Weights of a small sound classifier.
Data: trained on single notes of musical instruments (NSynth), 184686 training examples, 1.0 epochs.
Rows from block 6, named by matrix and row number. Each number is 128 + 32 x the weight over its row's rms, rounded and kept within 0 to 255. All counts start at 0. Numbers have three digits each. After the name is the row's rms in percent of the matrix's.
# short0: shortcut pointwise conv, stride 2 (model.blocks.6.short.0.weight, 208x144x1), inputs 0-143
short0.31 104:109120142137108192154150112140080155137089118108164093087158169079061095143107140138063093119111148044096150152120082061134169141133113137116121101077102088085133094133106135145074193120117137098090116127112166124125153137108135097171144123127111109163123120163096122117102132151144134081137095172149171137172087148173092073133055117124178115071124097198158106141097119147134136140059097178117120185073154149163139065083122093110165
short0.32 082:151076112116100117089114118149122045163183115124136118091127075172166152130176099124147150085056075101110118130152116075132146102096171089134143155112076058126128154183109093066107086088121111122098130120087077132105132081182075133145104097083114136150107126113144080140115098154096103136136129104077069122126169126049102104063116107120105153153153103107108144090122106127128101163108161086050160103109142127121081150117087131063117
short0.33 123:116118098142084116133097145108071146071078151125132098157144106078092134128157101180156105081113089104119134135065130121119151128110140068105123141130144129127112125174120141099087120085125140117117133134115143084115135154141087144097100121143135146097125148112111155053110092101161147161116089097105146143153152122140117117068093110113108106119121110094131109097149130105100067147120114148255103129116074084131110082153126178122144
short0.34 097:155076204145056190114109111179090108145125166118153102126148133134157087185121141145112123146049101095092126130145112049115136111164144111083152116094068053109145131192168096149095127077146131139135102106089146131106097089102156096129131120124137109154070115151122097108086121149096144082145127132160104108111144139153098150131099068122121140078154095157136183109084113172093120137046137123079131160054118165130118093116084107070145
short0.35 093:136056168145056154125115132111100139093147166110120093128096128142178087145172170125146136167055106127101106076112138071107123164158169111071120096090060081100118122145210131135107074073160125149120131088103103145082093088131174108126092119135124077103081091123104094081124110120097128129110118118167106142070091144141108142142110084098109139107122096110124157094115121154101096084094117080118097092059111162105109082057080135074107
short0.36 099:141071155062072143130131131113154099130171133145138122118099054151206191137148092119111074157097132159090144097120125144102161105062141089135129105116086094151157181097095101067080065103126086106115084110116122099151072163141107146129153121100111155177155095109162114099137165113137150092124115090143133126147182136126132151092143155170103185097098085117081163143172172075124141154174199112131105081142092069111123169158156096099107
short0.37 091:096134113117101070145149075120147116134020068161153125102123129082078116075094133162133108145139124078131161123139132130083163169087165134065125160118129115067071089165166172149131105108132154071140141123096129048164140151179159106093097145112136136105100161110119098146162116046095182189118088143077064095132076122129116090118136103122141155146149155135101113133083136106100099131166128098176111070136149149116124113097130108080089
short0.38 096:144128113129118168147118128146085121137112150051151089120168164079116098134136100081097168046122139052118170164114091060140155119141138139149105127112111113126150071166089104138055188088135187130093133105135130144156148128109134116118124062116113093154141140163113136079124131184173107057149147178125172144195118114134104081082075095134169113102113117149139130153113117119132138147049098175147135188107132149143183099080129141080176
short0.39 097:118145095111053112116127168127155093154117120153154133161141145178149137105121112066149163126158123101102126083123074114074141125053144126144186148156074080127169154102129083105115087062150063100144065108094113100116151111133035171064180148075086169143140134150145121168169151102124145137106133091084131131150185137131130106057134132167109128168113111111109100135146147089165111154132159165109060083141099126160084120099158131090167
short0.40 094:124077116080102142176142138070153102154139165089118069114072161122132167133163139143091109106073136110077181079108045109156064062152118136129152086123123060158096113079098104106133129114189172149092073150129126130164156154161110161146154078091132115154131111155169109086150171125188038072117155113134127145152126081160106123087128107154136167117104088123187121114121119166148161150152163134155117091124110158138119136122076113109177
short0.41 112:137093103112081173134144173128150117146180156129185148096113046141159190170191086159115100087083124154103141113110149134104177103050143113146163095124113079140130186168084113109157096071131064093111094096135095083151077154155081156160146081109122199175136130117154112100136165148140118080139143104169161140157143127153142160065107167171116168133120092153098090124172119111147140138147158100101117124162092071146119154166102113075124
short0.42 100:084144114067099047101165136121127103105138077110118119129130129122152135056128164085129095133161103075141082099150097157114156174067150132105145090153097100132129143097150135139101085065090107087120121053092111092134151081127131121091124151066124121067186127142137121145163085080102165136125170119090105115158114134096132067107148137162125042171136071094099100160150151129152157129118088094071090070146110116099134134109155068086162
short0.43 102:113069130082114172150140133147105127123097157152132106148114135143128068134105151122107110095074117156086155120141134077121130078094134153086114135098075089091128160088109105110112150084116157071139092102120161051138155070133098107147154095098115112143070082152120120106143138137122120094118065082171115076072186132134098146082119091148146153067086089161158144115085159159085124189064176175084070090067152153139089094118153106092148
short0.44 091:134073111098069151109115122146107113160154144131159094164120089139158157153142073119150133123078134133092116128115097093114163060052158077143128128120064084135140184157056054062090061085136077100143105101090132080113045134132056159136120085075115172154094106078150140096071127154141127113121128072133126112090191142117137139070105135137108145108121122112089118089139121110129136141140180121131087111127124087136119129167145104090125
short0.45 094:066114131105085060100113079131142105121148093111140138128150106123185093077078116061089089156151118101104092106138105124124186163097168142089127129114081116089163122143134100125089072121112129118121108092121122148095140090127123107040118169094114157067168129119103115137144083103098191145126126146093077105168102142095122094072133101107148053105161112071131101165155159123158130119151050131116049084121126149116135134081165074098082
short0.46 118:118172113090125070096135138135135201092129073088124188084078105099132161106137150090085136112141123114164142164139174151115119112146104111152147111125103176144080164032102145118112127089097112148070170091115137102148080147104124121091131158138152156139144104164133161131074113078128070101107158130161124130126117072054156080078144137157081106139078127110121113152155108127155169113102126081083123142151086074127168162014137134120147
short0.47 091:125060153107091135147086129103157079114140166085109078142119136121132086152183120169120124117037106102090168114147080063132119117130153125082093107109083041145121054210138089119119123108140145132118109132092128143118153107146123096122087107114158062130051100145116130068100101127160080110127130094106111154095109097121110145122101036098131118113156091105169139083102109154065118138070122151112146104092085169126131090108101141093144
short0.48 098:100144152160103094083156121129088104141073098151119135104167160114083115127107139147120137163086098141102106116124089109124140140111142144148148149136102087124099122150163147152135135150117101139157080113074166147098157072153115096040153168113114157090092147105171116163175079067069135209110101143103095122124072148152132130101139108119168103184174151159076100066058060143141106167156054104126074154104178166131109146109077145104082
short0.49 099:130129152153058126148124133090123129124085122113135089145131163121089095104105130128095182089065116106102142121106063091141101076138128129146130155160083095141076072069101096116078143076189146159140061100112145166150180074140039120125164120141119129113093091174115121156088148090154058142103129104116112127104151106134152112077155064135176136120134140114143143097083069124155136159137146165136081099113146173153120142050083167095170
short0.50 111:082135121126118056092105145111107092161153076130140152132136130128175145064124113082074160149147153127122101129121107078115139108046141133153164148144131121140161141118098090123109067156136137104139077135128119142076158110129079122057193152122101178084180093114119116167098099105123149161107130102070133160122141147077164052084152084160141091155112146065107138178165161096194137133150108146120045107132164141163116155058168151141140
short0.51 088:126144150124055121131130104139131127117118106131096123068117142144107100126154163124127116133105087090129107119107076105102135139168177148108134117082061099094097127143175137111080112021169129119124120031064127128107104109080175098125111130061118102128066113116108083150093139104125125157124133138122132133115119163156085126107112118116154170105129123116113124048093077133071106092112147070043135126104124197134129076091089085073073
short0.52 112:133087136143099125087087167100095111138162148128167131103163102135169156146172149154109178119021122132066103127123120047136102095142148105153165149145113091188097150126104066101133097093148108173136119122121061177096147092179059132071149094128144155096116136130150132138143082088186100154121165121132102179157140076037167144076127095136128087154140129073141153122134095154152152139122130118134067109134147162161104151114085174119134
short0.53 100:127139122121076127118116116119122118086122096107144141101141098071115109151088129081115081139165158070137143145127082108133150168098161149059123135104057109083148091162129152148073136063070126115084095102082115131135106175105173057134057139072116113149145124101108113114124110141108147069163087161110155072174072156082090077116097120119146103090161088138127086177124124112089149100120042105109162146108129126069166113114144075087105
short0.54 089:157152114153109154107106109153118121110107098121153116182141085100119120148105106123155100123182135062136092149126081156121174154101176113145106146183086087118192087120123144133092159115103087110088071126096123095098105152069098152100066109109127113137171172105067122084139117148109152085165126162102229093188088161169106077130092178091139079136101098137153080102127128098112154103088048156154119176154133120131162098153156080129102
short0.55 107:094147105118090100133107082135100118091102130131141087101142106083125125135117115096110088097127106090110137121145067110158136149100134151076064134103028065149110094206157153127074132061080129145111106110061096175109128141091179066115081090095095129137093153131135119137156080089161142117140112149086137148154088120096094126099113117089143103117154087148142082132093098147081118117120016131113149135086126147084156094108119074089106
short0.56 104:107106121068109140137166087138126116099057167145135076152137146167112101133103172137130067086100101147098158106158097114127136157103145160072090129100078075102128147144175145127130117079130156087152096114113139062150180084171136122126103085131122137159070160159152119131185143070139155149124064133113128091128178120135097154121157107162162146172139075157143128096077131167102124188076172166133054066112138143105105080163138058084139
short0.57 108:087149131136051123129149118169078111134121116138094124087115139123109109110128108110143156142139086052144115155130095104081127123135226123138129164156071115048128116152132136157075123035212143105113116087055116143104148076090113123097160143050093124135152150135130117157149134126085160133131131133088176118119146179142114110051104125111146135128093140125064146111110108093145074131114154097098101146131159193152070120074126107083123
short0.58 093:134142130112086126093103098133133146107135075086141163112118092109152126130088115075083066151162121055135124165100101110138180138112125146081133101117076139079182110154109139131071117076059184124052136109092135102126092187101157098138095160096143131162147106135086109118118101169103174049133092155116139112171090141103115076075104091154133102086138118122105120163185189105140119061124079087125140138097110095102152102088184095122100
short0.59 088:125144136104046089140052126142136078102131096135097137124068121119149084119106118078150159132172142076129142137180024107124118100160188111111103130111125124113100105146126139121118122048134214125122089101096128129073078110096162127196077156102134081107136088097128104148063109151119110123117144115116054121102126106094119130088114103096097057075108137098144141149144165105114147116118109112142145073087132122157116083137165141055143
short0.60 101:122124114111076148154142083144123097112066196132159075132150156157106098171084133127117078071108110110095156147158089118135172142077155158101085138098069070079124130172163141120082118063111164057142111087099139075147171081131133113156111079130123166162090154170137140127168125125141170144157066127107133080131155116134100162104132102148159129153154069160163116135086134152129132185089135162139078094101147160117095086132138044076157
short0.61 104:141075133095117162163153119128143101153094168137149069159098143158144139148095135123103077095086147166080184116128123129132139058101143139091122103106120093095149162118057086114119137118153161097109062127131140062142136134154079138152157080113111139202093102165128128079137174110142091095147046111168147090123187127166092155091128143140143168043117105183159124115090180153103118187141212165114101107134129134123112126174155104115158
short0.62 097:115169175190140116098096142161154088110084083140098126110082161124110097155137100189149149156161133060175074173130064133137128094168170141135150127102137152113063101136111190141105151130141167146118071149100153143049087085133182123112118161123158091076095099094108123144076088088151126153126160137085081183107130140124116117111090087097108088050108151162133156163123112149123124088093078108119140170072146150151129062110113145120095
short0.63 101:163119113117081109132102131114163048122108129133051095124060116102112080140111109120158127156119124133119076095132032147123059149155147123115097095144108077131128100131158118130142159066159112157120048118127070159113125103126110134175047169105140034082150142068115088138134131162118061123084125144136123131087084082120119135119146147103078089129108102075136146116130104134065106075137107089114149108151115162100133131169144113079120
short0.64 087:125105171078052132121109112143149135123110128152085112175078127144146072126109096106145111109110137138101148106116107078123130121107172108109101145133054091109125153045116087107058073033135127091142108087087135101102122067075112121111132096136081112136098108132100102112087129135117150110126069088162130066098158150145099116084104116126143160097061088153142127087112166118098124153077168131115064087078152138133091121076166144061145
short0.65 106:146177154171092153094111152147130135169087171151180125183170131183135130149115095155176169119173131143152117093146162156082153094051154128184149154163096088139166169167118127094154070114127095098154098108116147096114150106136032164137175102148128191136128185116127156156150138145117094158110126029121134095096192148155127156102158187086146111157138165149143118097092133141150117192148165150135140094162134132163125129198128149126132
short0.66 100:095116135165110154097131134099109125133109093125079110151074145121134062116062137149108099145117145128094063142114083096115167153141132131068121033110105105092127111026136157111104138071117082119110103131070163132077111108091145090100133137126095039078126073093067089121085090088124160149083069119145121109060123145155108120110112099082087111075104123151102086121126130122127117085117083122136080141109143153139098115088141104110099
short0.67 105:145088142100110148138124124131137069161113174114149108161109132182135086135115106122131121089078128109108175120149088095126131015086149128120084119127100080105129142161072098092145142105146180087126083124105149064127149076109077155168120104080141115154096122150120119068098112147159112070124100070108127074061178117140114148083108107122118125100131116155159140121096148143063119185039161181108136094100135140116089062149144103088151
short0.68 094:124160162114100150116085080156106098140161168137161136170115109159192067149095080098160098140158136126134141121112120122117198083040159098115122160156114107110167139174094111113137074113081168080147144103113151080108102103112077137174136147083100162127167110122114121094075119152159155091128083037131135108051182168125123147070100140117083130087119116118140132135164183143135138168102143158125153106112140084142088118169212107095139
short0.69 108:110160109142079036099100107139094114134109065135167116133150120132146129080072136074112150132165142103149106138166088137136145145128168124146132139130101131093134101136132143131087054129140178122138085127106118131102132090153143088011149120098120160117144108079117145130135094067054146165075147145084056127160130141096125057102129079136149095133168164061073153141125149080166108126165108138161097078090144149126129139082162148094081
short0.70 091:159123046104056101128127119123164087152095089121140093126116063143102155068092127092145106092139113111134106114129059128106120133108134126134064062128061075108156100048126136082095112080157072109115066092108098064138122104084055134144089066121135087153150146133091123103176134154108071124116118127112145080159089120164123087064135181118126137141100126120122076088125124086113098105150135141095128127144114100113128137141133094073096
short0.71 132:145153117066103117094108131104131156126148079167076101147083085096151113065064183066118117147147113163136070058075128134132143159107144153128105062135113131121189118000142131109163129103128082139098103110113098124084107120084116123181097129143118101085143142102074128112141130159113153101093113113185150087126087140149150062147137159128134123127023111088118093124135150131127104089124094093128148128123117109130117142150162107083104
short0.72 097:139107152113090128120085114129169075074125106127141099134108124182122090097116103097145117104097208062117123103241091121122106103108079116110095090126106078122121086101118110108087142141113111070108131125130120091099112057095099120138070111069150091099077138122140093124061083152112107087123103119126100082056124094148113111125099101093104103123119120112170144103101081105094149106096106089044139114148097071101131108092107067118106
short0.73 098:115089135119094136154120146084154111162118165100068073157060141140116076140141148172104145120076106115072162081101076077148119088171141124094109076106106074133072074102124144116135140088158163147108052147107168147115172098140088121128134127069162043122074096161103119062115127121177085085093131100139135145089115113175121150091087095127136137096116098099173137067102124161087112119090121132141127070090129154126126070109090130105125
short0.74 098:151087144077077076143138097087137106150159094116135142140100099098168130083067092076119063169142155148094166094082124124119147118096157116056153106116109140080174092105095116115092040081167102153122120113112140140155125151137084141075166173115083125158158106142082105119138189098126154087126074119130160104135120154145130120094164131155121175066100085108109118141178200124148119136172168104139081083132096121110100159118204121111084
short0.75 099:107135063147061122079093154114129128168124073147154127118106104133138157066134133109125160059124114133180083082128138122100119107126137087166146118164068108132100163046110098111133134070131042140111091100107072100074120080121051133134145091096175176122142155113118150162143103118099109111095156123151118104152160079095122112039108144118114083162082132078100123130124103097173163099099145121078107095151106099151105127149077119081157
short0.76 094:089084152135110124166168169080160107133142122156084125123054188114137172124159141166072099133101104140120139110085081100121105068141089114165154074130084070148059180047075141142120153100165134105090061137101164098135139112147080140133171119080161121130154089159151101104098151113146090108093148106120142147140147137187095101079103121142133171140019112169127138115164119155165138111107138113101125132125133134179106078096088128116165
short0.77 089:115131119065086073137167081092160093144074136150133073134111119155098116125099169119133080103097081114101140082126046135137121156120167160100102114125061085076091070105171148112120091048178138134126068111109112087136148110127082139151137115123117126149089147173097111138196145094102116151138060112119100096165140121154145135083164108139175161151132084146147089087101116150078111149154164099130095063148148165094099107119124090056100
short0.78 111:081107178130128122101109122106112128111116088128076107112057159112134089104076150134084104156107161129081065133110109062122130140117127162092136031114111122074154098081157145140140158094133128129103119118083145145062145091122135086180164175123117056068145065121070065127088102138111150131064063125146116136080085136154116130111119103091125120091049129124114097157139142148131101095126044139115112143092117131144115102123150130078098
short0.79 096:173071122143081131141123100138153116143144126107117109139141018135143138151139118129104097096080140103066147164125088134133136127096157109044090135095080069089145077179133112117082099055118115147121078109105107150141095188119141143141111104102102123175119123106130084095102168136129101092163080134116184119164118143118121127118138163153125191087155076129111093120112133098075138107168172059118164164160108134092150177151122105101032
short0.80 106:105131080115098048151148085099157107124117089139134088127122089079102156095097161148132058123117126143127155084102053155120131170124141139077112085115085075096082071140176140148129092069162081139114111099125090097177142156171157159115120134141131118125115132140145105133195162076096159168141109134074117112159078106117123088145171158167145186153154097131115058136135140146090146141197167088104122076149124124050099171125131092104094
short0.81 094:135131153131055176130136132158106096138137184101190109178139118120140112158120090106117089086129165049101169143136080095126183069090155126139083139120058077112139144188092111120090158085132181068120111112097138079122144104091105131161150072056122156159135143155136126094124128174149130078158085104097165092143190135144109125094091121111145141096172120150155120176140156132146128160056148181137146129109147124138113067136145106069179
short0.82 108:157152139090092098081112142123153126122155092137109132164086088133177123078105179058130119166174135103134063101136121133127159165077142147149138099176101103143191126062136135123123110120128094116120111094120113104085090100104088149144135174100145111111204157100135104144153142156124163077104160088138148115145102139150125063130133169122069079165055096055121086156186169114155119099119073101132152097149087066135130103159187074107085
short0.83 095:158100049103084109133095118069158086169070102098092101109120073107074149102085081116110098124100118137125147132097058127128071098104152139097104072097124098068131091061093136094110134077154153141127011130084091100120122145151133143156111123124155044148116096097095102084132130128102043147117088163130119082164074091136126117097137122101145137093072135122134102149138137109070099106145136113137130145115111117127121129176126130090115
short0.84 098:144195129089105083103121114162162094104117069124120166161110070118143086097053130076157153173228135120181064157158077169131151150128164096164149130180110144071175116117126147126101096124103187142135095126101129160086055138096145143128082165105152137135179158079097112132144149151112155108117152152098159133153095145134140098124132171121101071121099144097103148192172180110150102106138088087129138127154097088125138124147186126102084
short0.85 101:076140135138116120113121100112162128148052056155067130096129152095076130099074138137112152150117112124141073143081059126113128097137149160114135089115069130075085103054122164138116168075153093119155064085083159139090148128108142109155134149112133068088092061102118112141108117104100135157074113167124114088079096141144131133089109148103166165065045173147083128105096078107126107108142121112083148166102148160137133147149090107087094
short0.86 094:119107085116102137122082147098100144133146100132112127117076111116151164107141095118149119101141101150173101091092133131113107083143141123142135086129086127153085177070067098074126149076153107124061121088120076086134069117081097151132123098143163128123124130147118182082068111163114095054079165108156129143134155093102122122073063158079078138109058123089073127133143097093132166078073162137090152126143103075130080069164105139073164
short0.87 104:140157085137094142143103103170161090095095081164160113123144094122095106143076069101154155104173142081164132183177070153121120160134181117147047143122102107071148103117135157126111152087129187122114092122108080122108011150105196125129038077107134135156133151090109138123119145163091098135166140177102158143161112132135112077103119154115123108093143168141125146154136133100079135083114112104120127183129139116099152076124132133078061
short0.88 102:127132138169131135099159110147099128103083123135129136091151152119079127163110153182129103147092112110098085153107101074134148157126136126082146097072085090114096114158184201170114152110111110128137075113102159164067125124156166071100113156085116130141073155087162078108174082093100171163154115167143150144146078160149120124134126103098151092142149096202077098118077072143084117118108041096119108196074150136146145105110091070119088
short0.89 097:141125129155068084112073134126113063144100133127118054106147131140115119134123117116141166141112090126144095140165046122145037123168157124149118156140115078144099093168127117110124096085147160176141066112094082171086149082134124096122148114123146101072094120060151087148110087164111072169096139112151060156110098086060145142127144112098137081137173163068127174102083082129141135140161111119124131066099152167153112136164103177093096
short0.90 107:115117137183097120107141170098103117143118106165150129141137174137128178105155103168103189140075124118108106130118084112102134108106144130195181140154102083148065169103118128155111153113154069133128062106115176132120133109138050158018187145107119165103116131100147126161075113034141116168100161109082117167115161152143133119063131090118137110162122150166075141100140076138140134103134169148127069137144150140171107131086054161122145
short0.91 109:107100033146089131111142146142085096131143107150152129069164129101131181117158115103098133056085101107102118134142073072095145115062173157168146143136088068147117158155130117139071135115126105085098100110093045135101153134105125095084145093087103183139145135110175119167157082127118138132144141161065107139172119115037125098076105087138177101159153136133100079132133082100162115130123084117105073149128164155138151146113085129102174
short0.92 104:131163149158139108094111136118154080100038090181076147153059159108056121138094123154156145162168125151149072151115017163115116133153139140171154106154126095106111108105154159161149170114143132137140025115096161149079106116116129158157136177089129026085129156062087108138128134127107124123093146125118136127124099137169121148106127155092100103136076154162090108107115077138118087082128090120096143156152159129141150155169124104112101
short0.93 105:067129155126116111150164156112116083118116112132140132135089193124150144096149098136050093122138113083138145153100068076129131090115099123147166064114088116124099136057071130148085120074117146121100071106112182117117143108135140117099199163065144118097143078142134098133051150069167141127087125100107160161091138155164102087102110085134078158101029129151147135149162141151186143118106124146116129125103117124173098098062129135105184
short0.94 093:175084134134113173098096091187130089123136169121184109132156061139141099147096110112136106112098168099070147165161096075124171100045175098051110149109096061102170145193128128125088146101081144095143092150105112104087089155121106111142125086082079163204113156078141108092123124147111143087167068127096143087140158155104106150131113138117142150093166099168146081136118125123107144153109195125132125164105151116100133102155153066109095
short0.95 084:141116105093050085185089129055164080125113118158091086116085113148144108108104135118108117137138170122126177106144020131154082108152145156101085085092071104110123089111144141111130120094194191136108034107112102130137098145108163128179086150117126052154129068136107114104095139137126095140104128131148096127132096091146115122125137126120088153090071142115200132141141138107086139096138140103070142059103122153117112110117134110059113
short0.96 091:133157158077053136089093086111119118131132122151071116212099075146155066128096119092168100137147122110121115106136101111123159178078166090110114147180081091101155124089158115115055077072096148111126135091069140097060077101103108166123101143094104117121159142080096102125104109125133164109110073051147129081086171177149106128042124135097109115115078102124138121116153164112120139141109152131139113098128134120112093129129188098084091
short0.97 107:141159124150127141081133106183092091137119167153158110125193120151140148143083107117103137094102122142094134136158103110131152111027154168166138146125130046142167157198122128152116120175081132094168064136102111162092181129135133091111155093110089213166101147080190138145146097122081153160167103149094104111115159130065156156125149110136189104147180159164113106096103121147174088208145133133107098146085179162114137160140117130128094
short0.98 090:149135111147074137105092096153141121113118133116142084167126064134069148145096087113131109079165119041126137132141089113114139122086184102133050154151059062091152098150126152109042116070101122099101096100087121055109100137085113146090081088092108118155131168115114109087151125123105104116140106135087179136176111182148083094060088157098136129123145096149139096105099103083079133129103104164157104160137121114122103087152110083111080
short0.99 110:098111176150118085108153099114135133115062059150126151103148154120075113111111161167160083180071110113092104103134109111125146174137158128064142114113097121111046123151186157158137158084113089124148137083083167115098140110159171117091115165131133127080092148107155107141159105045090164187120110140114076122136107162163104088136152121112130121151154114152100066097085076162094121126133073079119060124116156148129117109069084073094082
short0.100 111:131072088138109138127056118047105177110098106118129119092123117075109124107076135172097088097070110158091094091057148100119094136123061121117109006117101122111114120091124104106117119117091115119086098133124106102111102182117111085125126109178126093092106108075090164053095073106097104140065129114150076102145115081107104111129132118081114099114094136104089125111122141096106124094112101128185110129108085096126102093130104168080110
short0.101 092:148113161079058159095075119157122115127158132150113148154104107132156067128071110095148106158144112153092124126129124070109152118082173112099132138128086093093169143085125086108075092053111140089136133083075124109056084097106112107128124149088126139153137110095098105112088102164121166101131087064162114084070166168115117135068112103117112128066078087122137147134162202143125139164099159155110077119080128107119086147097196102075116
short0.102 100:117098179171138175094128099142075137153078159181164128138127162169123123162101090180146090138097129154091104143142140079119187061097132103131161133102108101093137194160107137140139142117121090105154081109098183114079097106157067136144168154110097182149091111103126114127066098134126164142105084074121112116034199181156118162094147116098096146092157134210095129079106120158142118174118172139112109164121145128163133154169106106130098
short0.103 103:168090118128118157153171123155136122141104117077156051102148143119071144119123124116100096081102122092105177160142086126130129091118132127099105104116124084105163101101045102138118149117163166088084097132135119049160144146130105133172136046138106103195107121179157132065148163177163077087173066186125180087183107123172122067092103156137170149088095102176140059116104123135129097136113138147138155182134154140129147114145111107118156
short0.104 098:150118083075069083134123131087153089139105079143099090107087068101097144089112114111132119112134144157137131081106061150130110134129125132110089075127083075108143094039124120083108078083182075131121049106124079138142126117122065141165115087109111066124157132124100124113147168144121081123101103118130146074151061120142134112068140196117131161130064121090118069106134137115114090103169146094107127083152113119097113151148131119055090
short0.105 134:156152144143167156166154137174146123116153125146140170161179172107165165096159136127160155179177114122165181166105151169088171148129117149177148204148123171127179169115145170164126158160117172075150173150173180112180160162148178171129169160145124177163158150163135151155130161162136184151163155167099162158179157145170117123158156152147170156146149154181117158173160156122155091165161167163112157179147130125165143162161165146133177
short0.106 105:141161154118044104111128144092161163111127084126107132142067150139145148091102198128127146146158117124138058076092101134114148141126127101158159057168058124118150138010140124132090125067145061111098082089106146127078078108090105155103163145137091125095148129121101103118116139132130139089098131098149151127120120137155126039103136160101073135151034117130095073116158119143153100091113110124090135132136112123153121129124139117044135
short0.107 098:051129156109126128140171115119110116123047090124127132111102179117104088125096149128061085125128130081126125138116063097145143117147079156104127078092065097084077095072141141110077142077125117083128106074083170108112132091084133108125150133085145045099096087148117111114090155073106145155075090126112140129078111144178080102101122078145125163088079157173124141128084097143131147091103116115082120142076129161141123090065098109104103
short0.108 094:091096122092087116156170083116092177149037134099133108098127163087088091108107181120075111058091113128108136073117073077130114145124109141125105120119065091120085079113149120143070108054137128092140127074122144084127159079145100095150125115164124126121115118178136112147150133100134120141112090135134131070128126108142107079086142084143155158145138081152123055131073091144131147140088124155110082094053148179117131105050125116072152
short0.109 095:137118122118095123142069094123155053161112115134064104104033145130121078139080087127132151127113134095148107111134096121125092088171146171124106127109114095089131082122110141116147128095143166130146102122100106135078123120146136105189069163120151054133108085074105113131070092173096064125113144094159040117055121077083117154156127094083107114089116133106128173103122122112053132118098094076084170111080133131129101108165136102081133
short0.110 089:101117109144067077091151121191060072126131125121153114072129125156153122102126109098106105089108109070082094118170071087113125089084156125097158158114072085115124107180111106140102096081134093130128092110108098175110133096130081105096148130063100171116156106088172117174153106154076121094146115113100116088085113133053108117088123118142128122123168110114061089135102086118170153162113095106001110129105143131113141145116129107096107
short0.111 092:153112115134061132076121086147155074160158156120183103134141092153120147162122082148141135125087137079101108149151068108130157079042195099142153181101085039151122160200094125111069050111114108076169065121092128087101124155170094149143169109070113185158109135107165105123144139135095141140149128086082135120112156149097089134061112113131150152107167139150117120097130103121149135168139148114134124145107157136120081119137118082105085
short0.112 101:158157126153132150173152136161121082143141167127174114174166168103170150127121136129141146168178153122163172137099072141119186128125086132172191123156120103132185141133150171161124143177143193086128081146125166126138172110176145184161180149117154166163168178162163127125163152176154198172147155151107173153169137127178118152156135148155155108162177159179126169191145171116181098157145152165171164158141139138178133125163153178135162
short0.113 098:119141098102065138110111123122148148134105089147119122120102105107119122058104156087135163084144117168173074067116123158112111159139118113145106076146099146132129159000141121107130119068108050129120106097123088145111123095104073125136144105149115136098128131097104119134153131141078094101096139136180131099103122065107142065100134167107117116113070150103094084080101113108167133121127131100065129130139111104110143154125126139052134
short0.114 112:159045127130092154106115160055116143113182155089113130098108128122165164163186167148128151135041128159102090134077150055138095086171138091136166108130093112170077134132105099121139121080139103182102141121102073171074105113153111151118126103112190130075123117138139158101141097133165098115127179107166115171145124100077145144088082097129062100145109080075128156136142087160150169069065116088124122118139094134138107132106080163111152
short0.115 086:120125149073033125138111135113102106129166145124084093103091130138168102144149109089148132117107086085133125087095091108107144117159211113126123150147061099081136144105120110109059053008183161108126116076062081108114109093065172124127139136071121111120149110125153099149129147149128151083125136079124128117110147164132113135057107137118140160121099123083129146118137143129127111114102146115065120077126128179130082102095150096059125
short0.116 110:112144121143023108100072112133092112101099140147097082142141109100103114122115103175130140136123077090120124131119071103113128116101199108118143114124072079125144102189110114075123100040168157136112082097058105139085135134160104150112126151081087131122110146064116107115114133107147122157122122113095133153162140143114106117038084124080138115082131146115116137067120134117115086152145148171245096107136158166121102093172151162091108
short0.117 104:127106084143095045139140097102143100150115084130146096120180108090137172074096135106074126124069124138099161073113074136098115154050127172115132114130122079133122123142156131127149076146123108135141097130105104131165172153154133124052140137147088160139123130127164098134168149044077133196101078148059122130162078079120127106113150118166176182174153156125087119120113130111147115143198154131126061046146156140093121165114109161128106
short0.118 089:147089072097107130082127146128140107149138101148154128108121146168135156087161153114123164053078129093088076122160119066095161117054159103153150149143104101127080173097123093119124163094122057078114123098119084097096125084157071159104147117077093137154131140133151102165161074101099151118137127109084100104171172115074120101066101102154107091172105106108092061125129094074161120121096166112060061122130109103155105131082092120088152
short0.119 102:107102067125058111135086088107070167071079130123158104126122093058116126136112099180124098080107092110095117132051162119118144129106134102096104115114120148127112129149111106086088130083132120117103147121144151079142113174109077132108092112153129120086093138119076172052119094089075128163100097110118125105155164104129122136056107109105133108114133121113101125067130140084080085120142118122255106147116111096102101062135112148104110
short0.120 104:153154169114080124084107151137139094100120153148106113194062142171156121123156101154166156117165130094132055124121074127121151128119163096171140096179074072144162147094132127124090113094155118127083072113088128123067049120095109181048141152092125118107160163093102094124126134129167143086104162084079179166139149142167103123080090154090053098158043127127165109139132128154143113108085126127125123096181086128152128104143157132119100
short0.121 105:106094159121141166096110146143032076117135151159156130167107176173171156138151098156129105142122120131130099129135103082100167102061134105141171097118120079134170187111095138175139143138107134110136050139088169073071108097169120159130168162078117189128146099120158131109095075127154163132099141064127127176129194173123143139109107061131077081115089103167110141134181163122150139163075168158133113109118115075169112112161166115141164
short0.122 107:167143144102104163087073107178093110128149166119152160151160089114173106165075109116128050158146137102085143147137112083150191138046153128090129123124125099093217136185127127139091132115083136087134103125075152132084119155094148107124118151060071189182159142106112144100131099159140178075161086120132129084158134162090114144132092115116144119071153078150159100146169180136140117158088112160148142138092147116099137089130188078123091
short0.123 093:128090122143037151156171112120135131131118092111102081096137123115095149129112099139094083114113111075109123141113052122101124101117156122075107121089066076063117063101082141109073118054164162098085073083081143057118163124129109101152121098124130117172101123145132092095153149139115113117137069133108181101146100158167121087062097148115183150072103090145106047104099111107115110130101122140119123141120165146128114089137117095053121
short0.124 109:108085099159093133106066117061120167155117117126082117181104085121142122105088119164087054119104126124089134092070108091117129151047099121106123039114145118124123146077117135100092109105115124133095090126087131058095108133130108140160134131176097111119124108054098117054064125093145133159060102098131092105099170096126096114116125105094126136094044124121101109117123134111098131143165143146218107101097105079109102097139141145087112